Rows from block 7 of the text encoder, named by matrix and row number. Rows with one number belong to one attention dimension. Each number is 500 + 25 x the weight over the matrix's rms, rounded and kept within 0 to 999. All counts start at 0. Numbers have three digits each.
# v: attention query, key and value (stacked) (text_encoder.blocks.7.attn.qkv.weight, 768x256, the v third), inputs 0-63
# proj: attention output (text_encoder.blocks.7.attn.proj.weight, 256x256, transposed), outputs 0-63
v.151:497499496505493488514511510521509516508527505477461542476467480499493471536578466521493497533539501497534470494491548493489491486553513475501491504518489527515488508507502527531505465487485463
v.152:523476522488476549529490508502496538462483487490526463502470515456527462525505498486519496519467502492471484434465538546490471507457500509465499493502537502495529502490543509539539557475501532
v.153:505554528503488547498485524507501519529468525521509496476447490525464479474525529487483470506503489533447522513534493460472457430485471483467504486507485486486458467446468480500484511509505493
v.154:480556492481502493483529521449489525510492489495573513480505510508455455546541524514505473469503482504531457511514462473518542494490514480530513502508496482474485528491470463523492465485500491
v.155:515497496514439495503448463524551536481533538526506484497532510525522477491456519491478518499509509529475540521485491496513548561477463517524465476468453464521530467487498483498489516481535533
v.156:481485536512461491491507496504537529536506511511494463516483481501452516481471546486558488516487544492521507567480500494451517493541468489476485478500487499485490480520459471480503496505481507
v.157:499472514506535495473492507522536524475529504535503456494506491500506526496502507500523488544512529526495477517502507457483513525504506493490524513516488484489460477521453502438518502504502507
v.158:494480443481456442510474528525479517511538510475495562524515524522494512485517502542466510506505496440493502459497456449524496513507510519525474502484458496521534479513487495507510526482531497
v.159:515508505494564513481503518516503510564523514494436495516531494471536506534533498498474513511430499559493525492482523457440491465491494502472520546524491490498506480492528521506512483528501459
v.160:460479502498523493461504477498471465501535478474466506551529540548515466501490532480513478523491508481495538532471487514465515515505468461486527522468490467530558484488499526488480538461469443
v.161:473524478515492527508517508498509513511483457502468511528542554491502514488462533535490530530484502516487456514516492554471488525505469523468522509466485531470549546518482485491484439576493509
v.162:508488501505543511501488486479493523472536504490498493501540500515499510502517518459515498509504501488501488499479495497516492515497485506482491486511498506494556471496505508501494543463541512
v.163:495496502550506471486503496501494518501494471468486454461569447491501478476459528508498520517485527532450537518494483517504490517498539498498508508485478486468533456494501476474510505489512498
v.164:478525433485512543504529475506500483555504503500456502512498502483476524518502525511520482478475502485474512477482500456512475511521478499499498487481520487483462521539504481500480559509488527
v.165:486489533478495507491473482511498502487500498486545459462479519482527535452479516498535498539525490464512507544503488494470526490488478472497476498522542516513512527502518539511452486484548493
v.166:534495480525481493501474477538526539503472446504450512486508454480483492472459474548526524489517519516478554483478459464504441541494487474499465475546492478482510486522468469532553504421493488
v.167:497561498505515572495468485517515496552499496552485535505468488520501485520528478515459518536514502510475503485515496469510477523508473474551507477532505475520479487513478479538502500476487500
v.168:513480526511533477473483476503497466509487486466534453525528502487492499452508477509488483525509522477508495516504520500467509491530518483532524515482495467544546498461498512483500480487509496
v.169:485538545516473472476495501489470497524478516513495564524470484539501483512518491525470510500489522489501462496517501497501504446494469505484520475486486517496497505528501510485464512484485451
v.170:499512534520491493494468475530469480480464515503564492501525479481512499488488458511510486510449445545475493501474499490487492538487521503501494498512545514495514470496517475477498504474500495
v.171:500524510494507549515513508500526511529512495541496510479525496501517469512519521486499496467495472530511474497513495496499500527473462477508513475492540527504473513484492484500485497513513459
v.172:506470569529467471454560473452491478482482510547532506497460455503444470514478507497498461522508474518534490573508532520487483470491465505479550499472551480477440491515459515507534526499484501
v.173:515529478509516501471492475481547483490504563461478558526498572512531488529564511509483503498476510477529511480514506503500526461448502501504502485516499502531554502535497502489504543461489496
v.174:491511541478421495508513518485471475464485440508540426468428502457481550512451463491506517468532491510506506529477510509502474506495499486529539482482509489476494536493476501542536448488484538
v.175:491476523498502460526526505495449528492437493470566545493478525503523477498497486508497520471500517481509514532518488507513510458472495508476512524488506500519558467447473522483514483515487483
v.176:522528515504511478488521520501506473477466497517496541517479491477468533467489505519480507458516483517493547510545525499512477457494527512505547468489487512476459514497471515505500446467474493
v.177:492507454492515518468483497487509516495484505511498450474564519512503529489502539572553475479505481513464522485477508453515470547492480499494501505509527544491458486525471509466501506468519467
v.178:487470524508499489501483496482505470499465514507483498492549532471480557514496506485517507555554481514549520505562519500457476498512491499502511497496483492530529468541488457512510452501499464
v.179:519436472488502521513486507535521518486512483491507487507504545510509527546497500458487501468498511495481495462498508502489531493485515503549503488479491468509494506496531462459506475496481477
v.180:521557500493509511504504479495457516510492498494448472491517498488503469492516482499509498519496478466514482521474500457489470487519457482441497518513501519462555526550497461512473554518512501
v.181:444519482514492469489545512503522496511453487519513513523450524506509518477539548486489463508503524529508542492530525515521558463474488464479526446484474491497475492486500481510494499489493534
v.182:537483519491517512485498498512477478506474457529541550536500492492461490523433488493450494500448472482509490529488470497537495499522492535540471483530516527516510499486496503463492512558464519
v.183:502506483507506496584492463538556481497495458505510474522515504496495495525502507500490488522518522487468447482482504493523499504457502489510520439529496491521465490507495520511521501443534477
v.184:500512523459486510508501511513492517499514513492479459487510522475525501510534499488506474463509503484469467541492480483531495508516464470487477505519496500485525548519512518502492531516466493
v.185:495532489566520463479437469526499525429522560501504496517485492496504490480476473471502564504517480492485513476503490456466478528492522501500487544539479455489518467512477484532497475475508481
v.186:514521480533487485473528510531473504512521516512518568553527502508480498521472515543501502512494463536488513483516468500515466519538492486488491525523526483467489515532544504498468458511516511
v.187:547483510526535491483499487527479531499515540511494508524465464481471475481480500488486516472486516493469510481482497495506491513498492560501518522476477485498487507463525524475543495524490493
v.188:489505503496495463522502506531505454512524477518517524543505493471532513530531496496502479474478535476518489488485490509501492476495532506526469443443521498507466524467521488459505520445501500
v.189:508474521589439520513507507497428487505509500504503462436517534510542513479549513495463513495555468493488501532525493423484496483509496484505535464485519507533473514474481514523495500514486465
v.190:480437501498530502532519485521567496496502459472478523542544503517482522451547481520497507505525539530495473457509503471463512519478500497479531466529513505557514477486514452451485518431528478
v.191:541567473474522464474522522535492497548494467515472470506529525498525488492498509528531509498499497491488492492475535498560495514494494537485474470491528489498523518487522519483480524517482485
v.192:490529517503489512543508544507493504513445532495489455472509496520472487463485521493512505533498502516478510502468480495521487491512483483515502522574490513482517468507472478490446486512529545
v.193:456498489473473493489522508495494506491499531544503470503494451496478561485481510516485472515495513497513542477485508521498518421506490495457535502471510498456476503512512524556524536493514530
v.194:471460488502487579511504472524531503513516538505543533494512491497499478501526496524523485478502472472474509507485493506501477487498487460503532522490506505510483516528455502476491480516463506
v.195:478508449489479503504519486466473491492485491527478499475542497492494516488497525502527452531512469481516529501492491485499518535484517510479516476490485486534510522508492500544541460544519517
v.196:500474507502486511536536522481499508506518502487516505503470484499464507492426464536526539462496469528501431485487483499493459499525492557481510509492494520476454507509491428482548526522504548
v.197:492536494474495472508472523488521512476454509483505498480498518486464484463445502497459518476504523479502511527522504557504479523452500516527518472507484499479482504477534538531485510499496484
v.198:522472467465497533539498474505512520484497484475473549524517468483494468511473471531493510479489495460477485518498470513448475489488464509507501495471492495488492453461527512500500508518462477
v.199:518504499479521523516512534482517503456542506505504551478473514494467482509487463535487474498500496489554467489499499492509495483461515471476504520500500494493433502490500493462512522457459498
v.200:482502512500504475523493476524494503492501493524483480493550515504547484514544515497494488526525471515514494435506533502478514505494495480484510502521492511534515517497516539541543509527540476
v.201:495528504502512517519492515531501501498402482503546527485495477496509447489532485463478492521472508497469500521510487489494512541476460503536500519463499500494541464532489495567485495491481487
v.202:482495531492517476532514469522472492570485494499487508509504550492508479488501527507500507485518513457462490479526511482513516504494487473521453439485544450515506529480525531485499451500502470
v.203:467506549521528501506526520501518484482515544486500476509537483511535511473536534484483509500525510460532516522476524475481520468540491486470522488535496482466493531493499516505492519484493503
v.204:529492504489545483477498522511497511502478485486485479504506523502525503523505498499432533465473520483524480474527512480497546504478515549557518487513496524482533504487534443468534488514518481
v.205:432458509513498515503523477473535498508489509517558484506507482458544499513531485507483524500491496566515496506489501474468503516492466515503540514485497527504487502536504548483546501541460526
v.206:488514497521525507503475526507489478509455526505523511489537490484501507532510512471473518510508504483461489490512531485509499538501553522521538527490493502529521487527520517507509473530518493
v.207:473487511474466513525548496485510496548483480532516484502497482471463488511492476482501457467511501505516496488520498494460501507529498486485500512520503503476492532520503509556473516487494500
v.208:476480492483471451507510486493459504473493534502515542513536499487463495460507498514530503512500500468547528494511504480553479495489532519473466501507516512521484445511501514492515492513530483
v.209:518541466510489525475511492528496490488494563496474518512484510494452502479470470498492489520530535498530546525519505531463499468512500468464533494476511489526506463494495445527482550453452466
v.210:481474463517478502520494514520502504503501552473537516520477508516531520491485465488473477538514539501474437452490494492498472519514521455509494512514497509525561474506486471507506427458510508
v.211:470546478504519500537501553502532492495539472509489508462501484506533502541517512535547464542502510503504492503468479533533492498509474444497494540443500499505483496554505455543501490475513511
v.212:500475521498468513551488493497530534505469491559520478491514481517478471527464478495487524468451521576510507468488489482483494481534422502501525501521453516473500503509470472541509563468528468
v.213:500512465486491521488525534478500440465464449505441501494475563487506521577511520495476468538488510495511504517504502464507507472491460508499514517556496515492482505519509481504511538508485472
v.214:491533484485500505499496520479531500476507451529483511474476499509484498496482485536500489477457500555489506481481455530502496497514454510492514501443454517456533505514526493545536538480485500
v.215:493536491491481531490465480482507517484494532501498485490505517491493516470512507518499494506506516498475532488524507497533536456480518482491520478540456512483495497496516513514460493483509510
v.216:495502511538526479466464496530511475475489514510463471462441499486469495501519528488485483517511493502543548521463518518485498443476462499520492469470506475478494516466520477510529513464514507
v.217:462523478498544533503451487482508469489462502492524493467485514506490477513527511492490514501463518523466494521478509473577492499512504478541537555470497555484456486511452451524509523491479490
v.218:547524495442511514503511491481539473542470467493500477501487562469447503493551515490518511498501505473507536519517505490485525528466531525527522491489476460494539505493495490479507472478490492
v.219:492481524471473517537479460516503488488517478519526457499538519494468504499495509499502475535548514511538520506492516493505511508551508471508508510529497524481481549506486492511515479483530477
v.220:509493511520489511543506503511523508525505491497523509486464527506503492537494511521506478493490505503508492469488511500507451437512500488543532509469492517523531501500520490451516469481487520
v.221:513492482494480556506524489476509515505513506512521523469537485531476495508480501483489486468473516523518543483490472522500508502527508487440513522505493503467472556496474494496511477488504521
v.222:516534508523490514496478507513502520505487525504522517532485516503483499523514531527515566463482517516503469523509535499511483505515481518485523513519496531486467485528509481506530514509503479
v.223:493489493498513516481507503492465503511536478498493501496551486533503517493528481496517527505449498516508498507473485508521510526488543484426501500495522509534511492482524517511473557494511494
v.224:480474507517519455512516511507503483499476522504459509527528487492526500518548513451451429512494520446492511452484524483543544476490479477479518495485524510553458460514512530498506506483497486
v.225:514483496472478521509497493495458529527476524534516516515560506474472514521482470483489485477476535543511529471520458525518487531486466481492518495536468478500451504495496494494519517512517536
v.226:483482454489499460520489473549485495551510500537523468509482496480494459430484451487507521485535500501430487517531550556504501488542507512500501482512478514498488493480467571545528534470504487
v.227:540474444451483548517485482467533487508529452526543493547523471473528506531517501503503514505481465570516479490482502517519481555485471475493496536501480496504501511513498467503540480457504510
v.228:467488504504472504549508514481474482516500479485515500511462527537498452491496506524529487501511470489474512515484475486512487500478472462504509519494508499511477464464511507529463537476496494
v.229:520505484497515501525482505467516471523496496505488481520497522525555529512506458515471461520500507529543470496456472470468532525469504480516522489507445482518483501501478497504490506470512520
v.230:471501501490520483511483449504485483503449501490522546496503476480484484504486502475475510513505468527471505519546515531544513506482509520520511520521527516511472541505464493467467500519504530
v.231:491512491454489503464509508458509521487455548498463530466503490485532510514520527510505490471489517458480453480482478473475540487457484498466494483501505498477479535520510513482458515506482502
v.232:510482512512517516543503483514555499495462514530520523501497488516489487525462500499490539503462468497439475506526518507477459500478507498528486505495470489466491478517459502466494470517508494
v.233:531505519499502470526461466495474519567475468489532527516503502486490515513500495552475500480474499479538484464499480493480452500482488525524436496525524489481478499509485479470454488497529505
v.234:469531525517520488531531491484508467527522490524494466478491489501483490481509531491504519522496512493498454501499525495506488478516525504527540500486529502504495506478504478488465506470474527
v.235:474499487487502502468469472518477490500489552524477498509542545476422529463498524474538502535518488521522518507510485477524497527532527526472512492541508502507450497527507512488496518504540506
v.236:490524475482506480521505516477476562468500515497525522461537501481522488498508502491484524461514509472502439492525496448525490455498481519453470550477484525490474525524523525510483540533503543
v.237:477482512503513527515498496524537523515550514517548474526504517513551512454495515521507551505530476519471479482495534504505454502521513521533466472553513509492501492533501548505498462489502510
v.238:498523536505504511495533503524473507492463525495502483487515481542474500498511511471492505464510492497469503524500540511468523453521495523469538474450476495461550494470435537479522510512482506
v.239:501529542524412524514516497532528506512523484500472520487477508508527475550479517488469452497496490510522473500523475484476512526519459497525495448486485495500487536509517509485487491516466506
v.240:480499515497486482479448515538468515492498489474517464512476494497504458523474471493484495532485526524518510486480471487493513548498542489516499499496507474480457466542476509497498524453507490
v.241:491474479501488482497498489485484532506462496492493504498488561480480494505521524508495461515496467506518519478488483465469479495504503503520521496471515503513518496529500457519569477534499510
v.242:471493481499490481484527493490507474482557487511508502474516486499555493508484494496536516499526498518532499527489489483491492511525478459514503510536488465494504508503502477552519487498481483
v.243:502470498479513522462520497511481451491505456516525486516491502537536527464520496487523535511502468457507511555474546477482449494494512521539545454518452529485518491487483534495504473517462496
v.244:494492520474491465544532483501506480521486491491479526511557508525500477510523486495512501494515493498519474502512534523500509513461488495535537463512517496509489477509502511498504470462488508
v.245:479529513506492501509494478523505504507492502535522532519520465502505507470536511455484499563468521535491517455504471514480534526498505498465503536489545481487524482488515471497501541501540528
v.246:512503493469512532540493531476504491499513513511504465523501506489526499516506489502512467478487454516508500458468490494471490489540453499517460501479510509482486505487507501492510493516496509
v.247:528439501468515482492532484500470467536468502488501520468536479516431473459511484473494520518514511476502546526524541509502529470544549515477539474497497539495526513483515510460542484498481475
v.248:480496517553496517501500516523491482524463500507507475515517490538492517501472524489495514507542509516502474500533484490458443510473504478525467495525495522487480473521436531497474430516557500
proj.151:466515500517521528477483466501522505508464463512523459519514521486507520491462514465523480515487518521473544506500478534521534508469493525503495501492551478491543471499486490493498535505505500
proj.152:494512483495517464479514507499503421542518495486491507492506473530480555529520476527511512444542492506531494526506427463495516483529509485492501498493444505497474466511481463503503429508496494
proj.153:513408493458515456510529471500510476455510491484506517515519483467512534508451514491517572468502518480534479487457506511508492567510531526535492524494487505505529514524532509494493524522481505
proj.154:518475500507484491527458490558522495494498494496430504505509509483526526454469503483504543553464499491479565484483514541509434492503486546491499503479504522536528493494517523480534523507487536
proj.155:511471494513524516501551521515449474492451483495513527491487478458476556461550476509524497493511493526496459483511495494476440462530563504462477506540508522485418524523507515506495480516487490
proj.156:536512441505531515508473494498474476464464500491499502502519515512538492515536454517442531501510469539491507424513528505526502490462517509532500529506525493527503519514490522512496502502501491
proj.157:492505506522473513519485510491487478515480489474477523497523521485506494478500486499504537475469492488482478474497499529511522498478467486527493508492517480533519491489496489526487512489477500
proj.158:480504526503522517467534475496516504474469491530520460477465492489516480517498490476538513527505512549506525521509536555486463502508500496479486488505540482493491519495529513508515486494457508
proj.159:470473496509456473474527491491525530452528515491566499476486525548469515444457486470535508524544505465476495507518463530557490523503473494553476456480525512477497494473478479503502522508498488
proj.160:512504522496486463522531514514527533497472503514542486445462501466483522493514484507497514486497505541480496478516487493544473488500503546535478501508519513438459528475495484516526481519520512
proj.161:489526524471478483471481497517510490496540513492528490481466473511481480516511467466509480481505499503503549463517506429498530505487528490525483487527521485534462472510491501489548552447469480
proj.162:513515536495502489502515536515497486519478506514485502495490480478503494479475494528492509484502500504491505510508486486492481505505527513506516520484496511520485512495471509514495476525474514
proj.163:491508468465478509539514449508516509467466516517531512522458567516492527495528471495497496499522479480537486476506489521517462495476468497500460459502523514524499508494476504505503509535493479
proj.164:529466575513482451503493505488486530466515485490501478471513498505504509501530476493486537519512476522504507512531490516512504490501479479510472483555448498524534485458490540529516446510508491
proj.165:534503494534505536484497532485481506524484505502435545528502500499488464539480502512466503470483516502506481484479501478520522504499515529508525505478477472483500522512483492506524491482453525
proj.166:458476492458530465520540512454459501449523490487513499499521520488506520519573520500489494490459491515507457526504530526512517443518502527498505513462503511509492481455541498460453486551519515
proj.167:482433532477497456507510532501494533459503471492497503492543485480514536467489552475547479481434527495499510513477515523482518494491509506461497533469508496485527506472537546481524484548506518
proj.168:500506505492451507519523510457493506516479514504452514483464487517514471523472539507495515479489510520504489465501473533540489497466473513506490498530494523462475514508497525509530532515477488
proj.169:487469422486524514512492465545543501466492506495538434494538471450539535499486483487513514524512500524479545518482495492483523560485503470515477511503514486524496484497492491510536512516523532
proj.170:501474466489515481532551529482519500491524498489450483519484484485515496518494515495472528474536537487518491551510498543524518468515456513512514492466481509482491524473513523514511513518507533
proj.171:511470498506511466504479509465443501487485526510530493527487503492511534475486495524488495498496520494493518523464498524488490491526519509518500522521466466487518537494513516526536495465490567
proj.172:494505452483512518541457496554528482520517489446484472530528516499557516519527483501476537486516526489470510463495488471502547526498521499513464483534467497518541508511532505502482466511516509
proj.173:459508521488484491544511527532499517536506474545517448485497454457490518474480478501517509511515502510498528520502488489495479517557517517477513518481507475453484522493476496484523460527493513
proj.174:523496445478551543481488509509488507503489546489474528544542468529507434511541554484495450512455523513482486471514507498513552458476524497500495507504496529482516454505537500489487510515508490
proj.175:485532474498504536463487508524549440497527514515436468517498457483497510511500522486508497489525500514484451472471507483484513563498511487541489504495505502510440540521497489497461543492500474
proj.176:480486489481485535483526491522484509530522519501506454501530461511539500514528488495527497518518504480483445481507478464465538526508492475495466510520500481518516466534514504498504541544523482
proj.177:504490536522487464540526505485483503507537460515498526538459509476495468543533475460484539516458519516538514514534497544505500455519515558526496520484472453497518549479518490558503494525479540
proj.178:523516470491514527493498496510457533493473507503520514535487464510524454481511470528483468444449525502440482485476487503527517503490507482515491478524501528476468508473518528473490534467484523
proj.179:496545523504514494463485499481482476506453540510488536461498471505492456469476513551535500535482496487511485497507480538477465482482494516457510518535513519489501493503490519521532510507516498
proj.180:505439522536501471502531490512526500487554487487522511498507506503507542512519470528477549490502495563487540490528496522518516508524519505531478460502481499537493494468509550521503463489506503
proj.181:549483469488508559543466502482466491495502540529501498510493480498489496505470477510481520502525492494466462493487503504459458518506516516499473534513488517494529535516482530502499504508509488
proj.182:449536498500463503516518483513549485489536523476476443492479511496524516487546511485530496493519515494483490490489532481446535514494495467476521503473508487543487472511504493521498499474529476
proj.183:498472527481498526412496538479432512505477520515485514484478500501497492451493507506521513502480504501493525518499496474475514510500516495524497561485485496480528502492501497512506489513469529
proj.184:530511483528493485503482493480503477504465508503487564500508478513482494491440517532476506554485498507508531491481504529488504499482529531504511501486510512494477484497518486525504456458511535
proj.185:463494515451474535508539532489554496550504438471515503481508497489523500515498502518518468500479542517498496503512488521549530507500503500496499476465543523527500482491520514445472536527471504
proj.186:488508517491510494539490492503557518491501470491524469431501525501494510502519467461517502524488518462523496510499508489505527496480487534480491477497463507542543454486468490501529527502503464
proj.187:443511499478437494501506495469525478494519447478511476492508523545528526528520518517539493534530479490518482497523506517520522483507500473486497496515528515498492504537479468533477478504509499
proj.188:529481486507520560492519505468494523480435557505488461448495507494498499462484512513497563523541448520489506532489516501483498501507455513479525540524466515496529493512496511564515495525509527
proj.189:540505459462553478496464500500526534469487499482492507573485464486494485511442506510500511489464537501480486464478509574537456510470499520505455518497497483446503491473535470483496490487545529
proj.190:500517494488488488485504531459469471499442550533504486485463496490544480499443504471481522470478477516498525517463497539527475488497488497546459539463490495463494537482457555547507502537481521
proj.191:461484551548480528525495471464526504482509498487492518476467513504454502517499488485490512507513489485534501514521479493462481471510502519500532533501488502509520511516468515497530496482514507
proj.192:514465482492518489484502443510502487471537475490487542545499498493499506520497494514475526471506518497523508485507523513480519502494531527486499464447504470531493512500524508512503502499473464
proj.193:527487503536530529496499498512516485506509479484506485494506551500509434526522470484491495498527503468477469521521485464470481553495527509530488479516462519514532491502501488465492468529466478
proj.194:546510534497502462497491532480478481498512497497499432506478489492537500486481526458477529514510515509551517503485497495517545510500495519521489487515497467470527487483553499539519511491521500
proj.195:534526501528522484491490488521516516500486514488514478547468495514489475506499446522464516471510518509461505509526507529493484475509497533515472501500507528465497491482515480487487504471476463
proj.196:513528515495530479477466460526523495472488507498483495481542497495510471528537516487450482522512521480532562518517504506496505511491515457506488500531505489524550495516478533520467490469474478
proj.197:500474486519487537497524475495462486509522499519493508500511491527512490543546501526510468520496471513505499468494503458482491469561506513471481517517499509528521484535456475471500497498505498
proj.198:487508519501511466456525516474525491500536516506545453470476478506502512488543525460467494522499484538515523500502488485542478527530525465511476483522510482524484531503477486509489505484507519
proj.199:448516497506482483514486480521496480527475501523498416492522489481532520505532514479517519489489517500480515523491496505472515513527478498496518491510498484502546515511468509535521448531537523
proj.200:502520493504477512492506514483512497518487508498509500535449504500484523457460480520515485482490517467492513543496462489516506486514532539511507498473508512446488511499502471477497488458486517
proj.201:506440498504503485480511493468498513506569486471458523520510512521508549523488507512538502483497498503519510494483502497526480472478543510477493504519488479496475530459527499454501503504492478
proj.202:506500471500483524470488514491525491451495492524522537477485444494497502507503455482514484514481497558504503498462508507524496489504491528486513549486459538478466458487489457511517557476511518
proj.203:505475447511501484499467504506489505540494455523472496496462484481500492512480475516492495511504486525468487470509464523526484544464525521533491511461496528527496507508497486502492479500499507
proj.204:468520490493455520511501499475488488480499533547480552476500496511478500473497518491574494506506473492483475517472505502468469488544486463444514503482486499531476469532483535503475534498492515
proj.205:554523468506534468498468542537497499491525478481476506500494521530495512484472519492511477495495492433489512505511487519538485505465521491486464479511518474476478520462521453515480491480520465
proj.206:509486505481494483499546475495498498511516454479470524494470508515496518483490498507525495492514504490543491511510476514505503458497468503504475494511504488494500500465534488500491544499486494
proj.207:537483507534541501469478509515497503488511502458503511504538525534526528478513511514490522513490466509463522505464494523523490481469520496528479509505506534510486473478500500448504494507507473
proj.208:509554493503519530492519469517555451520502460496496453494474509512498505544505474481479509482537510516477485521513522512479512490523490460499505462493520507531513521501485513523490524507471506
proj.209:512445500490554489522542504475517529484489449493535441490497465502545482515552497513493527491489463530465511490489510455495443528523529540544470504507512517517499530507471533461500484543516513
proj.210:511518543472530483493515497494488510491506449497471452477504498470496462507501521506546503443507467493563540536475488508541523477488485523487531485488514457499493512507497512484512551530470489
proj.211:515441523473468501498515485487466506517500514497488481512490528491482519499502505434483501458509497466515513520496498467500529476486526539491507457561485465459552530433519535485513499511511504
proj.212:494488504512548485480482506507488482529516464466465517507533537488503541475532504547488474507534480426478472512504495519515472527455539512512476506476482492565480495500498513445462441521481528
proj.213:493490525481513504507483484523506540507521508512552499487519460497486489427510477524515503460511505492479481482506493506459467535521534464487504457448495495531519490490482497485484479503518519
proj.214:515454516520483484531517495517459508506494552504520475507524495488506488480513509478459477514528507469493477505520515469494513485478507487507488496547493497485481492486489492474450454514540533
proj.215:510459503526532502501503516505469497511478473498498513515509476493517485507481515479468510478501495485519455532497495502477481541526507506514466513452518460514516502501475513465492525519489480
proj.216:507456490460470534529538498463476515481520511478521495517546508502538514508510498485488517478510498492451444479525462451480509520529498478468519496522450520506514468496489534509464473526486478
proj.217:519453501501468469519563487537465525507517478505453518486520480471517544492502520502516492494520493475525483473533472529474500494501485506488471460511483442495555512486530521508464484529522511
proj.218:496468505551483490471505510500475531467510560494480534517518453513534511474459484504493508498517481524476461491503518505484504470534467501472472518509492540500450470494520519525494518494518525
proj.219:526516499547528494479525526486492481522497506493473482511451515498519510474506506496483502460491482481456464511513472495496496491450510532520516477457488510513524457499508508504461503525488526
proj.220:505480493468522493490501502492461512478483525508472497518508489486507489468502512486514495488508497462507514511526495503467552532461469520466498497515490461467509500498523501540518498524504491
proj.221:502479486519520435510489502512477496507519483493477434525475489497544495496524505510482513516515485473474486522515526508484500532484493508526500519495510517536535448514502485497489505520504472
proj.222:492449501486509493506504492514525482501520463463477492490501486508516492494495471477508468534515497490504529470483497513504488477461495512515485484500502482499502516469504500478485499481493510
proj.223:504528504532488499518499516518530490506470541508498487486450523479490499508474492510476460476521495482517484485523506502467484496522471480544485481499491507455489543506495492490534454502508536
proj.224:536510473481490504485489473501507502530513483494508490480479534508508502459471462536572552516529497507493483547524478544485473522493490535516486520498459493472535534490507480491513491526526519
proj.225:498529512518531487511498504509563436489530471476478500495457482545502494507512495527509509503510501478491460540510538496482492472522522506505477498491515525507513503515497488505476491513476458
proj.226:515522521502504531462489567461503527469469489486479525484535493524497524509528518551484468518474488463522483502472455452488484501443491494516479526485521487493485459526512422449436486522488524
proj.227:464536532526533475495515551492488489496504528472470497463488538509459510463491528478499478478491517451515520520504502494483494444504527509509498479504521500492509457450483522472490526548499499
proj.228:521489469487524492494492495508512512496491500519469511509531477463496539524531499498482518509503514506524527490503502509491471487506526559501485502479487490489509530471507487473523456525513518
proj.229:502499488486490490483519494499458518484500532501490531475520487501450496503487539497535495469485478478473529503523504492527470470503501498508506512478495507498518517484536504485514457522497474
proj.230:507510490507485526484524543498515468496516487506489462509463495495505514486508509515518477478520529480527477525472472472457487501539539476485495470494486492504503484507520514529499499480470481
proj.231:497511497532490483530485507519494447522509447507518459515478470486517500484503483489505508511516470505530523524498503492528473516545513483524501499494457488527494539502490512514515490460530530
proj.232:497487492495492491474482486520463507468512496480486513465525489490543519471528516553515515503523506498528496483493480504505521523534463473479503502538504501532490527529528504545497498483489517
proj.233:481487482512511522486514517503497489450518496504443494495491481487501516510535496493501516514526500505494502529497526502488529488526491490498543517460451502495495529471527530520554509492494528
proj.234:514490480512489517498485500493472487538484530515510527499501510502514521512497489480506475489502494480519543479501486504498501526475478479485481484518482481500491495529499540497520500522534504
proj.235:520508515509482513524531486509515496499472467485549481488469460531551476537480447499472497449481532510458488493496529521490526504514478492506468483502474507523541502495489531530486502509463471
proj.236:503482523530492512465511471525525420541511478494467465531492494512491521505494478512482493524528490499507525516495511558496504536514512474519508451529506482499508495484476515509501474476496484
proj.237:478513487487521502498491559487469515491482492502457549489493483483454465547482532491473457483461523488523514511494482510510543488465499511467539563444529488501483476474503463520512538526481518
proj.238:525480470489483480509511469508535486498513502494497488497493500498556496488477513533497499509520517510507473470503455510524490565479488477544478528534512515519465524536539482517469476474509487
proj.239:507490492488553504494475520501494521483486527498523470526519491524496515444523482492504547505492510499479534489454536521502510468456527493474491509507528516472508478489499507510526495478538503
proj.240:504499502500509508505559504476534479514492487508485540492500503509520512502524486493528496471516500484502504541502515486471488469507478515480505501494514521507534543483524489474506495497477520
proj.241:537499496485520507495513483513479475489506498488530496512506460527512475508485477517502532461522525503476477501500534505526551458517466503502477487500477513479480487478517524520461494482509479
proj.242:502492519528506537521507534483470514526458517508510491522468528510455494492524509475461464488484503491501528478488520512521501470503526543481510494482541527493493481463498516464487515498504515
proj.243:508534508486506490506503501485513563506500540486507471498498485479493465512482515513467469490497520504497514463522487518516566501505500486486483492475546489511508493507519479533512511506530514
proj.244:499475464523534541474475489485510499506504496526493492508441480479514502500482496497470508512516517476503525502494476492492489482514514524465494548488480484491471533490503519517535511525480470
proj.245:541458471511495484502533508484521444510502529482471509483493524521484512510451484522534532462521484473481491506517514472494450491485509528527500496514448536511486517495509549492498478515466460
proj.246:486500487520494498473518496527486506500490502483456535478491501493468503495496504501469522504520517501475501522494502517512513495467513512486513515487504512490498465489487480511478510490528506
proj.247:461527510511498503495519470498555532464531497486524439526485504467552529545496514523476489493498503542464451508502483491492529568482452447523446523514521489526503456529444519490471537514510471
proj.248:523499498446517491494486495484483516459510494498507510507480526489512479495506495499519494468477477493488533474469520502523554485498483527498533497490473501494485518501564478517511531460451501